From a checkpoint of a small image VQ-VAE: 6.4 epochs.
Rows from block 9 of the encoder, named by matrix and row number. Rows with one number belong to one neuron. Each number is 128 + 24 x the weight over its row's rms, rounded and kept within 0 to 255. All counts start at 0. Numbers have three digits each. After the name is the row's rms in percent of the matrix's.
# fc1: MLP up (encoder.blocks.9.mlp.fc1.weight, 320x160), inputs 0-159
# fc2: MLP down (encoder.blocks.9.mlp.fc2.weight, 160x320, transposed), outputs 0-159
fc1.307 094:134131133133150143063098148096142127118127139115089113136131097105094080155184126123108131131123158121103155126139133131152140082142144149163096126121131145118101105108133102108114122147097169098106139138177129179104138132138143121163143150114104107156140156126125065132124105167111126109147144136067107143158105110126138135067128136151123123088148117165142101107133114094108098175170108132137167141084131131139117122123161158151093133121110128138098097127124102173094160153123129
fc2.307 095:104113145114122117141127151142085170144119122126153134114109140158156146100065167111137106124145186138124108121100104137126128154134114095148148144134099160145114151137137143162132124125100113154126120127108121111166110129091085116133126116125157165087165125125103158107143166098139086122105072136112129120119141096136113112159096147071084129155113151132127181139157151160148133083100139130157107148156134114120153110112111130121180106152142078107134127148133171079156115089139152
fc1.308 106:117172092115099135100113098118111115185128100115160134162197121118109148123123091124128139140133140194133184118141095133126139152091137091118159137120115112111114143147122101131110128114122164137137122149117159123149161145137179136165130112146146135181120133133125126106113095138119138130156145171129162080120119120110110123092138114119127146062121146107131172057162111125136142136114132113146126122154105132146153135127131110100164122122141121073131156123111175068156120127126118
fc2.308 100:162103181144168139153130120154130134095172129119124130093073161155142139134124166121106103109148118083114085155123141106139083110157125152142131148138134130147117112113134174097129115172141129145109138114154098122099089104085126087111156144106156117100107136120154088145133126127102113147091116073135104162140130116160120125180117144125081142168144118164129084127123140152104102146139119113122109138123089116131111117126169156165096097120126171146135111153130085150077126120126141
fc1.309 103:101110107096123163124094133173121112129117159132141094124138145126127111162130106111138095123117132107176118162149093149100076118155168098145160159127101109103095115140131170113136127121136082096140125109127165112141149132153122136137172133134113127145127166128090126181092152130123123131114145089122135094116142095127111150127100137114100156126094115122076151124141113141113086132103140119141109168175129186142101164137105119138113123188158112155095140149188159106129136145150097
fc2.309 096:158144168114146121107177147099137138119164120098129113096141116081107115094108133175127138111149119151123143142141127141130169135104134131119129081129136155113118137134131113128095154129133146145167100133097126150098092148129143131133101130131163114099160136166138129066171088103129151099136128185121123155119139129090158078112145093131105167100140131160180129161107164135135180147136100156132144087089120103116147086117151102131133152112122135116135123104080149156164098122136164
fc1.310 114:169111103141155194073178125117116139110126113128126158132133147099138155132123117141125158122086094122129137097144111141123106145123126089093137115145128143112142095145126147119148137118137153157109160151146140105154116091129113094099105120145121165146090140128114132102160132150122206105139160114135146132133126143170151104091138114122130109148077139149126149176128149083155119108108127120070192149136155117115137114119129106159170142144112123126133128157059083132163117120128133
fc2.310 094:093148136142128080183069099093142136155147088136127141129136123137139083144156117124132108144151123117102097148116098112109139128119136163136120150096129119206106131094145106131134139155094142123115123119118116120079100124155124151142122119126092154125160104136116134142113123156115113138125075140135113070119150112078134171153059119138115138174148103129126090121112098133106125103135135137133095095092098144146117117126156123132087098095159143123082150115175149134109122108159118
fc1.311 097:153137138134110144155071109137132102122151132113142123133137081121118110139148093148117118125147121158100138133175129128137107137142122151170131152133128162112121168117133125142156103125138117154154114095127131163122154143162146107102119090092154161119124131158099098162130120124085081143073096142147092151183116094105103153135135133094076113135131132153138133102149140104096181144151136152104149135153158150108136173081159141140128127152142117116060070111099128114150126113095118
fc2.311 115:100138103122148142133140131132127134172102151143134206133103149127125140096126135092121079148146156121147122135149130129103179137133113132123118112155130122143135103135100140130053173142133144108106154135135079134142156135106133180188129156160081138118148138112116158098116131153122124108187149129092129149098122107133122132110099106136147104104130092118164130122139134172165099101104100096123162113089101134124116112102148091141139100098121147108164129131153111135120097187127148
fc1.312 084:130148111111118142147117112176152120138104137103118136120146092092114135153151111110141117159176151193152146137085119148103159110159071140135152122117122132111158083095134139118133113139146169126121123144094104158121187106103147113147128162105126125107114109077136162099127148122112139101170090148122141152157100116169141167090145108123067098162121107117142135118167097175108152108101142122126119174096126114141113108130143114137089108147106144147116150136150098122152148110144144
fc2.312 078:136085155134153110115136130156152109120114108103122097119149161130127124110128127131115116091120184134087121131158134115120110110116142136098131135114102129142127136145113118127094148104101149105122154106168155148074108131148083111143112127137081149114133172145148114180055127156170129111113139101131134110113158165137122131118143122119136162114132127146134124127054136137134128123160118133112098066120160085103115176154115126151168143179151109116089132101130136101116121195105104
fc1.313 104:098154159113138108118133115135104139103112148146111161149135173128115156133116177112124126122127146117114166137171121085122156141125168122126138173115140123120129148157112123152147084114128128163121127113142083109136117068133104132149106112121106139150141121110130141153138149121088139097164156083065135083131116122112134158161101091121078126118131107100135112126126119184109083128096122132172114076120102124133157087141133124143127125066114134123146133157142089198128128153151142
fc2.313 108:143136108136158137146135130135132094160085132099135093132119063139116100117138119095121143141121099152142113107108157144109142127162132135157146109156132124152111123060099130086123140135115099128132172145116161119102126175144150127100148134096110154134114157129120107136120128147093139172151112130123164163105135096118122114077130117108145168131104117132065135123131122113119174056142149128090163130169117139179092141094126110125137118177147101096140097148123142079134143137143157
fc1.314 090:099097122139103140144170151107156114141089160112133128133150155133131123117137162127119159102059106123117140095157108121126155113133122137118157130113122148161092139101161114118104121056136116113113133102183124114153105122119117150083095115128121112189115122159114112146170144151083110116120150115158125141101119072130088149148140161109128126102168106099141100141141078143086155161128125126149115143164115160152161099122141121147099109141126114133076109102144135162136132138125170
fc2.314 096:129156124122137115107150122199128098087106143099177154130118104084143154146131149102124091137151138122138099157136123149133118101142121117114124105145124119100148164171125126167127098165130159149159110147119101123115141106132160102153152132126129154097122127115112124122090131083159155159155133096071153153127108130110139152098154120128059093121104074118109161108126132126089112150128118123134114122102127133080155143194104114124125166117121162143140092178119160149132146125109115
fc1.315 105:174117116095148132074166140119120157144074153091139110137121134158103086100123154124159111136127114163146141148103141140161151145137137135151129135088108113143140120125128138134123146166176129111129144115127121132136108123106167143113129119131160141117161108127131133140156085142135085089141106138094101133141139182160147153142103181122121122174107098111122082163097116144100136166141097139155123067123137105135107146116150122141129181137144161143145093149115135177136072128120081
fc2.315 122:099161144153112139111087132180127111080138095170119069096105154108138159127124148108133086133145136123148145108148105112074106093155136102090162085142125149107143098111119097167123157102110146142161112136107134135150166153147107112144127139145140120138123135153168141112095130147133140182105119133172109093116120131118149109095136063152144146129159133154121156101117129088122102155098165127114087135132114121130129132166146116089139101096141099083141146122143134094127111103135155