Rows from block 5 of the encoder of a small image VQ-VAE, named by matrix and row number. Rows with one number belong to one neuron. Each number is 500 + 25 x the weight over its row's rms, rounded and kept within 0 to 999. All counts start at 0. Numbers have three digits each.
After each neuron's rows are labels from the 100 images, of 14976, where the neuron reaches its highest value: "patch colour" is the nearest of a few named colours to the mean colour under the peak. Only what is clearly more common there than usual is listed. The data: regions of photos with short descriptions (Visual Genome).
# fc1: MLP up (encoder.blocks.5.mlp.fc1.weight, 320x160), inputs 0-159
# fc2: MLP down (encoder.blocks.5.mlp.fc2.weight, 160x320, transposed), outputs 0-159

fc1.62:518477535486531480462486477535512434492549469518500541512475508521508531497522540476461466531578511518491478517492488529493532512493490520500470502500493525519505513495523497518513528522527501513449527475530499488508555475471518478512509478484515537516499482535505485498511513492472464487502542494490462471503500486511508531564512497434441486500480491471486471508461483499501469514492528479484487491494521465533481546506499472517490510529521507514556510488475524537490470472482504
fc2.62:515527481521506503502489541445498519508488533474480467495516497498507495499487480542499494423479509476484512521519554495536479444492513488497542505440474474483483498513487505471483534474499473475505464493483503524481515516526518570515496531509515459474468502446470498503531551468523554525499472493516521500536529469506498464506502486527503467500501510531535521525531528500494538465510457508489492472515489493487508494481482535491542480481497466486465500515536461502506535494535494
patch colour: pink

fc1.229:493541456502516520502495524491533510506437490472490527458516479471521462490480497479521521515480466475502483467453491486532533484505507513520516499492536484500516517503464557493483520532516453517504556512476467438500506473486462499479466497484521479487480492471467531492526540500482500496518519474473516516512510457453490519505497472559535503469495473489510489511483474508512499525552489526503490473462490524522494484484554497548442494508477520472506470501518487504516476514523452
fc2.229:498470518499472542494476516526453529533509477503502489495489490519503473510504460545458502411517469471474534507527465535480488495496473515483491494507508521497508468492479463486506480462477549495470479500513480485523513515499553500496457444440507525487443538494495464521527500505492489504452469501532501517527514519514494492505531523418474488504550519517477527508467528471513496509501490507491485513536511476494493489506484533515516479506523512518477489517470514523515493512525544
patch colour: black

fc1.170:455486505511496518540495504501441487507484512536468487483452525494503522507510481494470469516512517513468543513464515523521488441517493479492517480462499503494450514486490459516520519515505514452503532480460521549511537487505495478489480482470499553464493503468480507518506479488529518506469549478514515511516465494491495508494510503501465522511545449505507466499490485494443528486496475536537499515510468526527491519557509494465552539470513498472485467496512515555522527477494456
fc2.170:533491484501523516500490452504529566495530477437514542523490484486523485524491521541516513492477466542523508484494501504484539520577517513526493513463476496516494490481547528510537495465513511529475457487521478528484513506474527472473498492518507474529469495496504481493515498513544511486474497484527448500502527522475537471480490462499525471475482513503516534519517484490535459509505497451475539494482486496456533485497500499542452443520522514500505497528507505499487467486524551
patch colour: pink

fc1.55:542492470474522503481520525521481489498532495509496465508451510503472508524472530517496540504507479490538524507478521484510520485516513515532494528463441516505497513490527493525465461511452500460511568511564497470499500507488502493467502517477532499506530504519495468468561483518515482481566529552512537486504480481481486509471504526539472548517526502474472505481493484500506497471467531489521462482526514492466534519467447506478464482487516498485481485462496505528513469484536495
fc2.55:489501515497470495528502457493489507512482468498507529527537512499492488462519464489485473499464517507494482492503476492496479521469495506451527453517582492497509466505495509475554519483532499539493425482459502510500500482526513496514489467498473511496482483476513531492478521494491503528401490458510494549508531539477504500530476466476509458469486496484509477521508488502492507531521496499500526519507478482544459488495557470509524511545471505493500511542513515485469532499458506
patch colour: grey

fc1.23:506540489531515512488528523507490489536554445494527470466519474481531515530456486521504504497501506479492503501451544527472513505509515544483523504453453518475482484495483501472501542479547501487426526494508516524520472493495474509501473504528470523512511480528520532502506491481489499498478521505497470510483481467560478559519555462532492521514489498522490509513532513516493540493517510474423526493499471522506524530523507491488493465464503532509536512543511508506482506536486498
fc2.23:508475467508461499492489503514511496493577499520483504475533496496473453530480485504537482496526502509486484513500529517489496490537478540491519537497501485486464510490501547507483557450513477478468549537449497525496528523543487464524468522480509498493511522454505531491529479504502516537484513536476490454517503492551537514468521481504501537515492502470500537478541472475472467525485482488459532521511468543523503512502481488456504524538482500502543502520502548472498488520535501
patch colour: white

fc1.308:461523492447504478453475506535514510523430516496468510468490506505504532471494455506521476494490496550512461508510511488503460486477542485469493492484474516511452497504508511517466490495509522494516519491503526528526511494525494508481483524506518453539518507517469526487489506507512447459504504472521490513472481482498533523454512567455516487505543465507480470544461518514505511518518447488517548491461496508531505505489494475538474492505532523496516566492506504513463464539507505
fc2.308:504495507470493485516576501516518488490491498536505491476493454512567509483545472532515511450464513488535494488499531474493502541554473479515507490516495498491502491480480475548458485510488489526531465479525501543556521469485489471524498470531538512496508493520497535491516509500471516533511469445467521503497502500506494555508493510484470550503480491482488500525467548491506535477503467509504513505497484498465465437535482457514507504496503544450507496475486525493495505514497538
patch colour: red

fc1.137:512488531470477512505510491524463466487535522449506497497504506521462509515481485551472463463558496485491509547481485507541499506483462506488536493514462517457472447462510519461473478540507469533526442501514472505488445462534513507477522489525574516538502487513494492547521488533481509498488531547513542504465509460502508469495493536538482519466512505515491490477462494513515508477531485481499495517535512502530512524508522505492488516530495539506523481495525502483472499506491493
fc2.137:512444503514509490509495529498516505500480466512486473508528475478521496483497520487505536490476499518478469437490534533500503492503527464523487494501529491522527532575486476519525520465503520514484582483504514516537541535477488502519496522466449500481469489505483504497492536450506498494468488487507465494525477533500471524552484459437499486525489475507512527513554506484500502527468558510508509473471474465481474494505469490522541491531458469473499517499487495505530491490483504
patch colour: grey

fc1.186:505465484557497525472502537490497491474494535495486481522444499522502516480501515505511543490502475530503510517478554521471459493520500486508514468515503515501504490543466551529537501490514490508463459476450513445539448515511506483466504507451507500506487502434500483475465563472493490493531491478498546529507513524489457490493456475497514515482504452506508518469527515528530509470499508560439519490486502514507499511471525494527534523483476494498508516479524502502475492481490477
fc2.186:466518511445506477526494484551479444503508530512509516473479518475480486506493490492494466517481556480474472486482513504516508481514477463500533530510478516496491540504502505478469513454500508517568456501502476532535492543517536463518454506543501514472475503540513455505520476487496466508479512530495507467524482511476473480574506464507470530484459523478505534516493475467470477541484487460527513526507505515484521495504494485497538503511530518500552499549511510519500514503481526
patch colour: white; pink

fc1.98:519508510500502535493498459541485465510520477437498537505466505481463473494455514520511482496496512465516525497469526493463506497525523501505533500505497501487516485505458504508479453508475536488472501498551491494520509505500456486493500463526499476506471501447475513468464513509517523515524504503496490541524479454499487534436576537501532469469481492499529473485466516533512505489465478505536508497493489497456452508545502509501536461516510562502520508488514508552471486471507515
fc2.98:483479482495460475483513486459522524473479516521521486534522513495523476523508527539499509532521505522487483555526509466568515524549510546514474510515488494459493526524495499469494488425478453513523476511503479480475475520526488474468495510525466483507500508542469473510499490480489511463441463497525501504511513526481533486505499515506472474456487483497469498532506500479536460480497484508491526530510496543518529480480526478528482467522503521535525486480493445495468510471471554
patch colour: white

fc1.1:500505515490527503505487496496468503508482540516502502497479555518493512474512485504541494502513561517459477524461484524487448504512440476493495500539546465487526480505540485488491488512474511513502514467487478499504510504476517490499517487470489452490551500513496525482543524525473527540601519504478556453494522506492499483492495516518526518480463499494511476517503520504455524510477504477535499506478469516497453508473515499522460469494479500434523475454531494511517483479481514
fc2.1:511484513493471492499507526549492481514516453502532475508483493470524476533520511492499522461471461472499525500545555500483502506482536543492498481472434505470501492520519488508476513474516495503467470547533485472492479497482473507528501526476470539520459512493533484504494451530491465482461505467516470539507492554528524526485513459521485479502537486500525532488493494526591492498496476511474483494484501488518547489513483493453543501503525523523461525506495544483492502502489507
patch colour: orange

fc1.219:541530486478529491469480492455478509517477493553490499534452531493458514478517467492488485487495518528541514506472524502499487485453515490506515527519537515464461494507485438472484492445519480493549506520522500514507500515503481488499515507506468476540534517514484489509508490502509543499437503478457470473477507493526473497473460508486503533546483503483519519486451526493506502530480498499466530520510497498467514527518445545469475505540470491513461532515473562479507524515489511
fc2.219:480463520496468494511508481532498496480500522454513481489534467502538494504483511497479501492490456479468483491522476484503450515520479486486472497484464472508527486496508560554493495514457515499456483497495501493484503488490536481479499487487493503437473460486513510513510480526486464486543500524516527518509499527480507483509529495500503469449515506517472468524513510508470485492497492463503455468495473466548481462457556446520505457449537508482534450488534462530485455475510489
patch colour: grey

fc1.95:468508489478546522504473477479503493553459492524477495470498519468573476506480509476517503493539518495478488437497513461488475480492504520532485511564472513485534537495498517480494503468496482501495505524478474557507478488537543518517561489450464501514510509500500529499515529472502494487505489522484482498460431491537481486516486510492526496519530539510491465508470539483474486485516488495482490516486528506467481493463531469534510569519487488530485500505519519515495497508487454
fc2.95:536528469518442488495515491511530513462528507499522514546497472532441533497523508498486500534507497504511484554482466543502553522523516472472520479440504490511470486493491504509490479497505516479498479482512527478501514499506460481491458534569501491498478502507473492477507468540516534524499513482519504481541556492467535516491494490524474462508496481486506527466529488542525491502490512498506500468504464468524498489522461529451469473480485535465529500515486458513534509511529552
patch colour: brown

fc1.305:538540535484555486452465493521528539453499540494524491499497458495542490514473477501487482468474508487489472497470544471492512490492513447499536498498485504500523497524505474519527496503494469493499523499472463518448504496470476508536538498526503499468435538480543524501554452530530506499515516501522497537553494516526506491454515527486472513499526517530491519465483465528478497478503486521523502476521489484532546510491503432513512508530496520517495504536507468486503523505499492
fc2.305:455490497491458493506529502485490436523488493512487515511514519457446480495510546481529537497511502513498488505552456510490458528494508570510460502520492491509488515472488507466475496487503526524529477474510530464536452513519535530472445522483497487527511445533479512501448529497477509488495520520459515468464501510476490512517477494497537546489528504498505473538543501516529527510492495497496523530502484508486470501524489546516488491465527466482502485460490516478505483517532548
patch colour: black

fc1.290:545500486515498526498491489452496440485505477507507535462481500492499509515481498518452522457519526482516484491473470496511539513506482474521497503519466481542480481501491493490447511479485472480467515508466510483517477551483501503487562468491501503467506526473457505456553483493482477519489510507487477510533493502505480473498530542519496455477500504487469484519510512479568538522489484523483504475474550496506472537489498567467520505532499481540508509535528475498494540493442520
fc2.290:483465511490556463528501511520519491508436545489501507488533516485496504523533495479521505502489509522515483483503552507464476434495514521496468507471496466517494522471520506504539498516521516504521499502516475481487505474520486495489494543507510464502473500495506483508482464497502522527552501498501559491490483515516477473556457496511462568516471447504496505489485484505463486477485534487536484482513460507474532503557540443526488521486502511482478455486496530474508483481556521
patch colour: grey

fc1.127:517487548499474490496464486551486499533529513462511497526492533486514513516487468473551526499546511489463535490494537513502513489529483497478514488500492534469480473540512480452466536500496485471525466496534543539475526512479475535488500502488465553536445467462502504493429501528467497502474484470514512462511520511496573467462462505501525520503475512547494469504521508497524498497492484487488504461494471471506507517531485497496533511499490507490475475546494492487485511537504523
fc2.127:510511466495508530511529502486513508448444511533476497502535491509492497451499513526448490480450524484519475506516466478476473492477502520511485485497521474514524507500509511501509467507507524523498509496503461498527466484528514489473490506487548443497514511558508477508524481469533518499558516519467493528479474489537421528543554484474474497463531482473496543514485477497488542488495530477519469533543487512489507510485515501482458467525487492491518550469486480514539490484515492
patch colour: brown

fc1.116:455479494480469531524483505487518528470510532539498508483516485488492503498486472496517518503539524506514485527463474453491478530527535461443490497503496496431461512481479493481467531503543467461536498491545536533528529481531488498478482509539483501479497523511496540462490488509500531512487493481442499501514476509492501532508475524503478522492544495490480431531529485498543565495474520479517518516511483552485547490478486495495480528517462493479510492493476527534471498490504485
fc2.116:528508487519481494492518510519458529514494527505488442483511527454524498465499530513506501519484521487516501510521502494499459451466514492508481504496482472502528467522487470482515485506505487501521515478446518499484497540486512475538509521505502490507445549512521463491477522514517483466462488513510487465472517497536480479506523563491527510553481506518511481484507539477456491473503483500529466572493519494509482490521479515505529522542449514424522467493482542490531479465487543
patch colour: red

fc1.202:555494478510496461510450495520531460499494496527530449480476486455483506512487455476511479463476463499490495448518479566493486496491505496498469504508511480483523503506512469530485521505461449516524475512432550506509517467545473523515500442445482483490492486488486532491553490497514490504518510457487469485510471504522530468499526497444501528518522463465498518447497490515484490512527515499497475513493494502528484541524496478534512488510522477510452504498513502493478513476514494
fc2.202:446513505472492511499550516491490540474487498475476553538509517503510507503492539481520526533532538480498471558481511425486516498508510510511527504484493505489480462503490536464515491469505516496482535464533451501477452517448494478492513549554496517507487499523512490477460479493462504455476462513477537492491520482490456467491486482538479463446469521513491486523516510473511510518472494482492514473492498474470482438496484537478481514503479489499541495504516477510499505519482501
patch colour: brown

fc1.263:464524559498542537520477447515501474500493469485488535529521500531481504494461513514478521537503449512484545467537508532453538525538457488523512486503476471491514516433497524518472463466499488546491478487503514488503495481484502536474519515487492500499447461471499488496495481555525512525491455525537491504522481497505488491478514525516535474489527506479466490498462516507540526494497524492523498457528497487491494474516545509485525501492512552544501516510494520513525503474466531
fc2.263:514467448468442479494500525497514501567500477531558474494476529474511514472483489493501522480500526515466460511476544567463459502532504534520491516514502509510467503546519491500519521500504526488503515465482435484505512486493443494497454506520509462491482528483496504482484501508452512455486523506498492503522483495520509510551475527470478524513492496544528504452526488482499487509473506452491494526507515487491535531490513478484518507465474475450519533523527498537495513488495512
patch colour: white

fc1.230:475515513508505532499482499491471548538519480472464530508531490489503533502516529494498529489515523505482517478467546510540520498555529485512499529498515472500430486492511517490520472493517479506499516525510504508509485503511526472480476500554485507482414490453459493515476519451452520501522494481496506552533492457501524537550479531542453544506481483510488494509517493479489509485509487493491487493494490460463528512516529522520533520507506513569490499502518518544525508535511501
fc2.230:534476512495488516517464501606477509528486476486489477481500508495528487515502467515551466486460503515504485489518499482496496518493471502446532485507461532499515527498494493519477542453476504493514481530487496506476538494481463503505507559477438546512485522525540498515475461541507475538477473474488531486480481528494506484449474481450544517498513480495525505511477483544522523493486490478512524500480524506504500454525503508531536516507503515486480494508501500468463491453474486
patch colour: white

fc1.78:469501501528528482515514507517505471500515501466539468465508461486510495514511500539518467472556489495505484512520517514511454499533502512498498509532494530482539522475475515525473525492511512536507488502491523518535509499505509516482534510515458523543481481518504547508536530469504510502465485466432482433472504527482513522486485540495524495499503543540504473457466510507520485523567464499514533522500486467528458486473482524465460477517475507448493464535512502475481506461501475
fc2.78:508512493465441494476492488509513532489457502530467542529517521541510512488515468472500554545429514509514502490486470499505545511495523460520499494494490490553487511485528489502532473543489480450523497505509485493473516479500513489501488504479533472471499495506515456495477496528497513488524496524534527570515512483522503476519493471490483509518500457456519505566528492492499507502447516497526522463521514538460544478531528464515521541521518513518486508495480511506516482557492499
patch colour: brown

fc1.113:497514492525538494509498518524477481510503461496500483469540486552494475467486513558513497502513545516459480479478500528469448567456505501548529464498513501498506518495511502486486458528506463543534513483488475503493515491511470503479482479543492513514501500482489506482554484483481496505482472483492521456481531480492501455574464516479517495513510448534487481450481521507507497494476522459481492496472542495512524484479547518503554483502536459482504533503486513497505484524511534
fc2.113:497479521491485482505493487502542527513490526563482460499446536474523510570484512480500499477496525478518504528509469481534529413525508503449483531518476514507532478478492491525533553527505526456461513525483500503489474495487549499554541492469518498509494525505475514546475520517484495519537487500510512512473491491515486519461529505497487499458500492486517519503531514477502491510526473536503473533505467520523452517481445489501494512499458494514484484513478521489459492503500462
patch colour: grey

fc1.117:519507450488438504548520514457484528510500497506498476461506497502489533525517500490502522528494546507500525482519475503501483490492449508507520533487473497488526538501496523506473487495554456516484502496461497464502517521493482465494521517525493536485500525481526492525473493483497472516472462526460539475506514489506451547503522506456475513514468512487473484482536484559479534523511488482512512499499458510509522531501498510539511540536427529503474475564482503514491551493495466
fc2.117:481536512519550535455461476511452460545546510487471507474512495452502527499502495462494471519542533493488530520520493518493498506521464483522493509514514507530509487496525518494508496528487475483475520508479523494516453523483484508538498501551466491494508542487515490507513499472526517511463425485489538494484501470529490482471530458492461465466499514497487544515508507518524505529490510493458492502444521536523472539505480484493470441535508499541488516522488466467480488504539507
patch colour: cyan

fc1.318:515518486517489523448443542512543507516498512514480515485454531521479502490491452511544462481512504498501522512520528528535506458556503469525529433499515460538462480525501541527486498519460521508480484509502507529508478501534476497499547520488468491494505505520483538492450485509479505526484526490477464468489487510485482508484436498476450528514529479512519500501502530552492501541494514517499467512503504510497529483489501528524532497513510508502512540498477454484514553525462489
fc2.318:477496504492515501551531477517482476485538503499498468512499490480534499505502531481492549491496491531525496448484453502474503516465461551506491546518477550461543515497513474469516488478541469494495532511516485490513521513497520474516454481532520513497489481482542452512552502515542498465524484487542515517521487488508525487517557512541538518504453522494480523500507509486500503448483485506489507446509524517525461502499500491459502505487513474505473461517515551506486457482544529
patch colour: grey

fc1.3:503490497501444531528498493478498505516514475497548554513489467518507506530461509530513529466488503514489487476442510491544491484493513506603513489493480466533464469467478506463511433530496485528491522516516551513507494483525496507483487505468509489479509498465546478507468480546521543512528529528506527498507518453485475471490501451495483505515511504499500525546463506515464515491461487506486529460509497503482517504470496495500548474492480521498491470475474497545495492514503493
fc2.3:521500494506568495440508532507517474510488545459489476517478516520489477501501495505513464538492500512511525495518493494493521490517500507432519501476501517500514497527496572499467536474496491476547497472498465481566503506449546505534536538482481484531472505506488511469504540482507476519484484472469454520503495531526516538536481525524504488466521516512506461482533503505533470481532510494479493508499464508488477498503527502512466530463525558522511535498495503483496453481536484
patch colour: pink

fc1.168:490488500499500516518525510495525460460481555448525469492497509491512486484445515491464491478516504528509490503482502484497508502522520458510520505482478465503508457482537494517508512494486511452470528536537520458528506552547511497550493497497488527519467565535482513469544564524486512507513488493489490485486471551496458520474517541502513471498534503536523530506489535448516479441487449507512507487492462462502485494486489490473488481515515490520511529487463540494492507491498496
fc2.168:507494501474497499497512509489482525517528440506500514533455482500534507517549515515569468499490487485519502494503521524514505452527482532482478522517509502482448495525491497464492481501530492517548501490488503553527473487461522515458504484504505502514512456454514494528435437507526475496482543484493482480523514442487510483527498457508494482474500476487458496495490494524519536545517539520457470551511478538487505503538487509482491507498527483473490475530487471487549504480512513
patch colour: grey

fc1.123:498478433494467526498495456539515539522480534485502486545522483492493526509489489510505489473521502494499565476498504558516517521529501527506499520477507489514482498491467547524499475493512522444520466490489498493560509492459491529474465513468543486516465463463487504506503462548516521490475489517518533491480519479520525476466505497508495496498515487526498520500505501516511568539525499551515518505472514513487472506510511425453507497534507492516517497470508499520505507467494560
fc2.123:504587507509550513459476505490477433500485473487553532474514505488522501514484504544475478483512527491469498512495502486463492474511489475512491526512502495536505501538504513479470518493495487503498483499493503502480523479476480495528527513504480481503518526451499481505472517446534520520522485508536519491541506481485494497499489522477542497516514482544515507495524476545503456500486448468472517520513472484517561467506550511491512531478511460501508548571465502478491518462533506
patch colour: white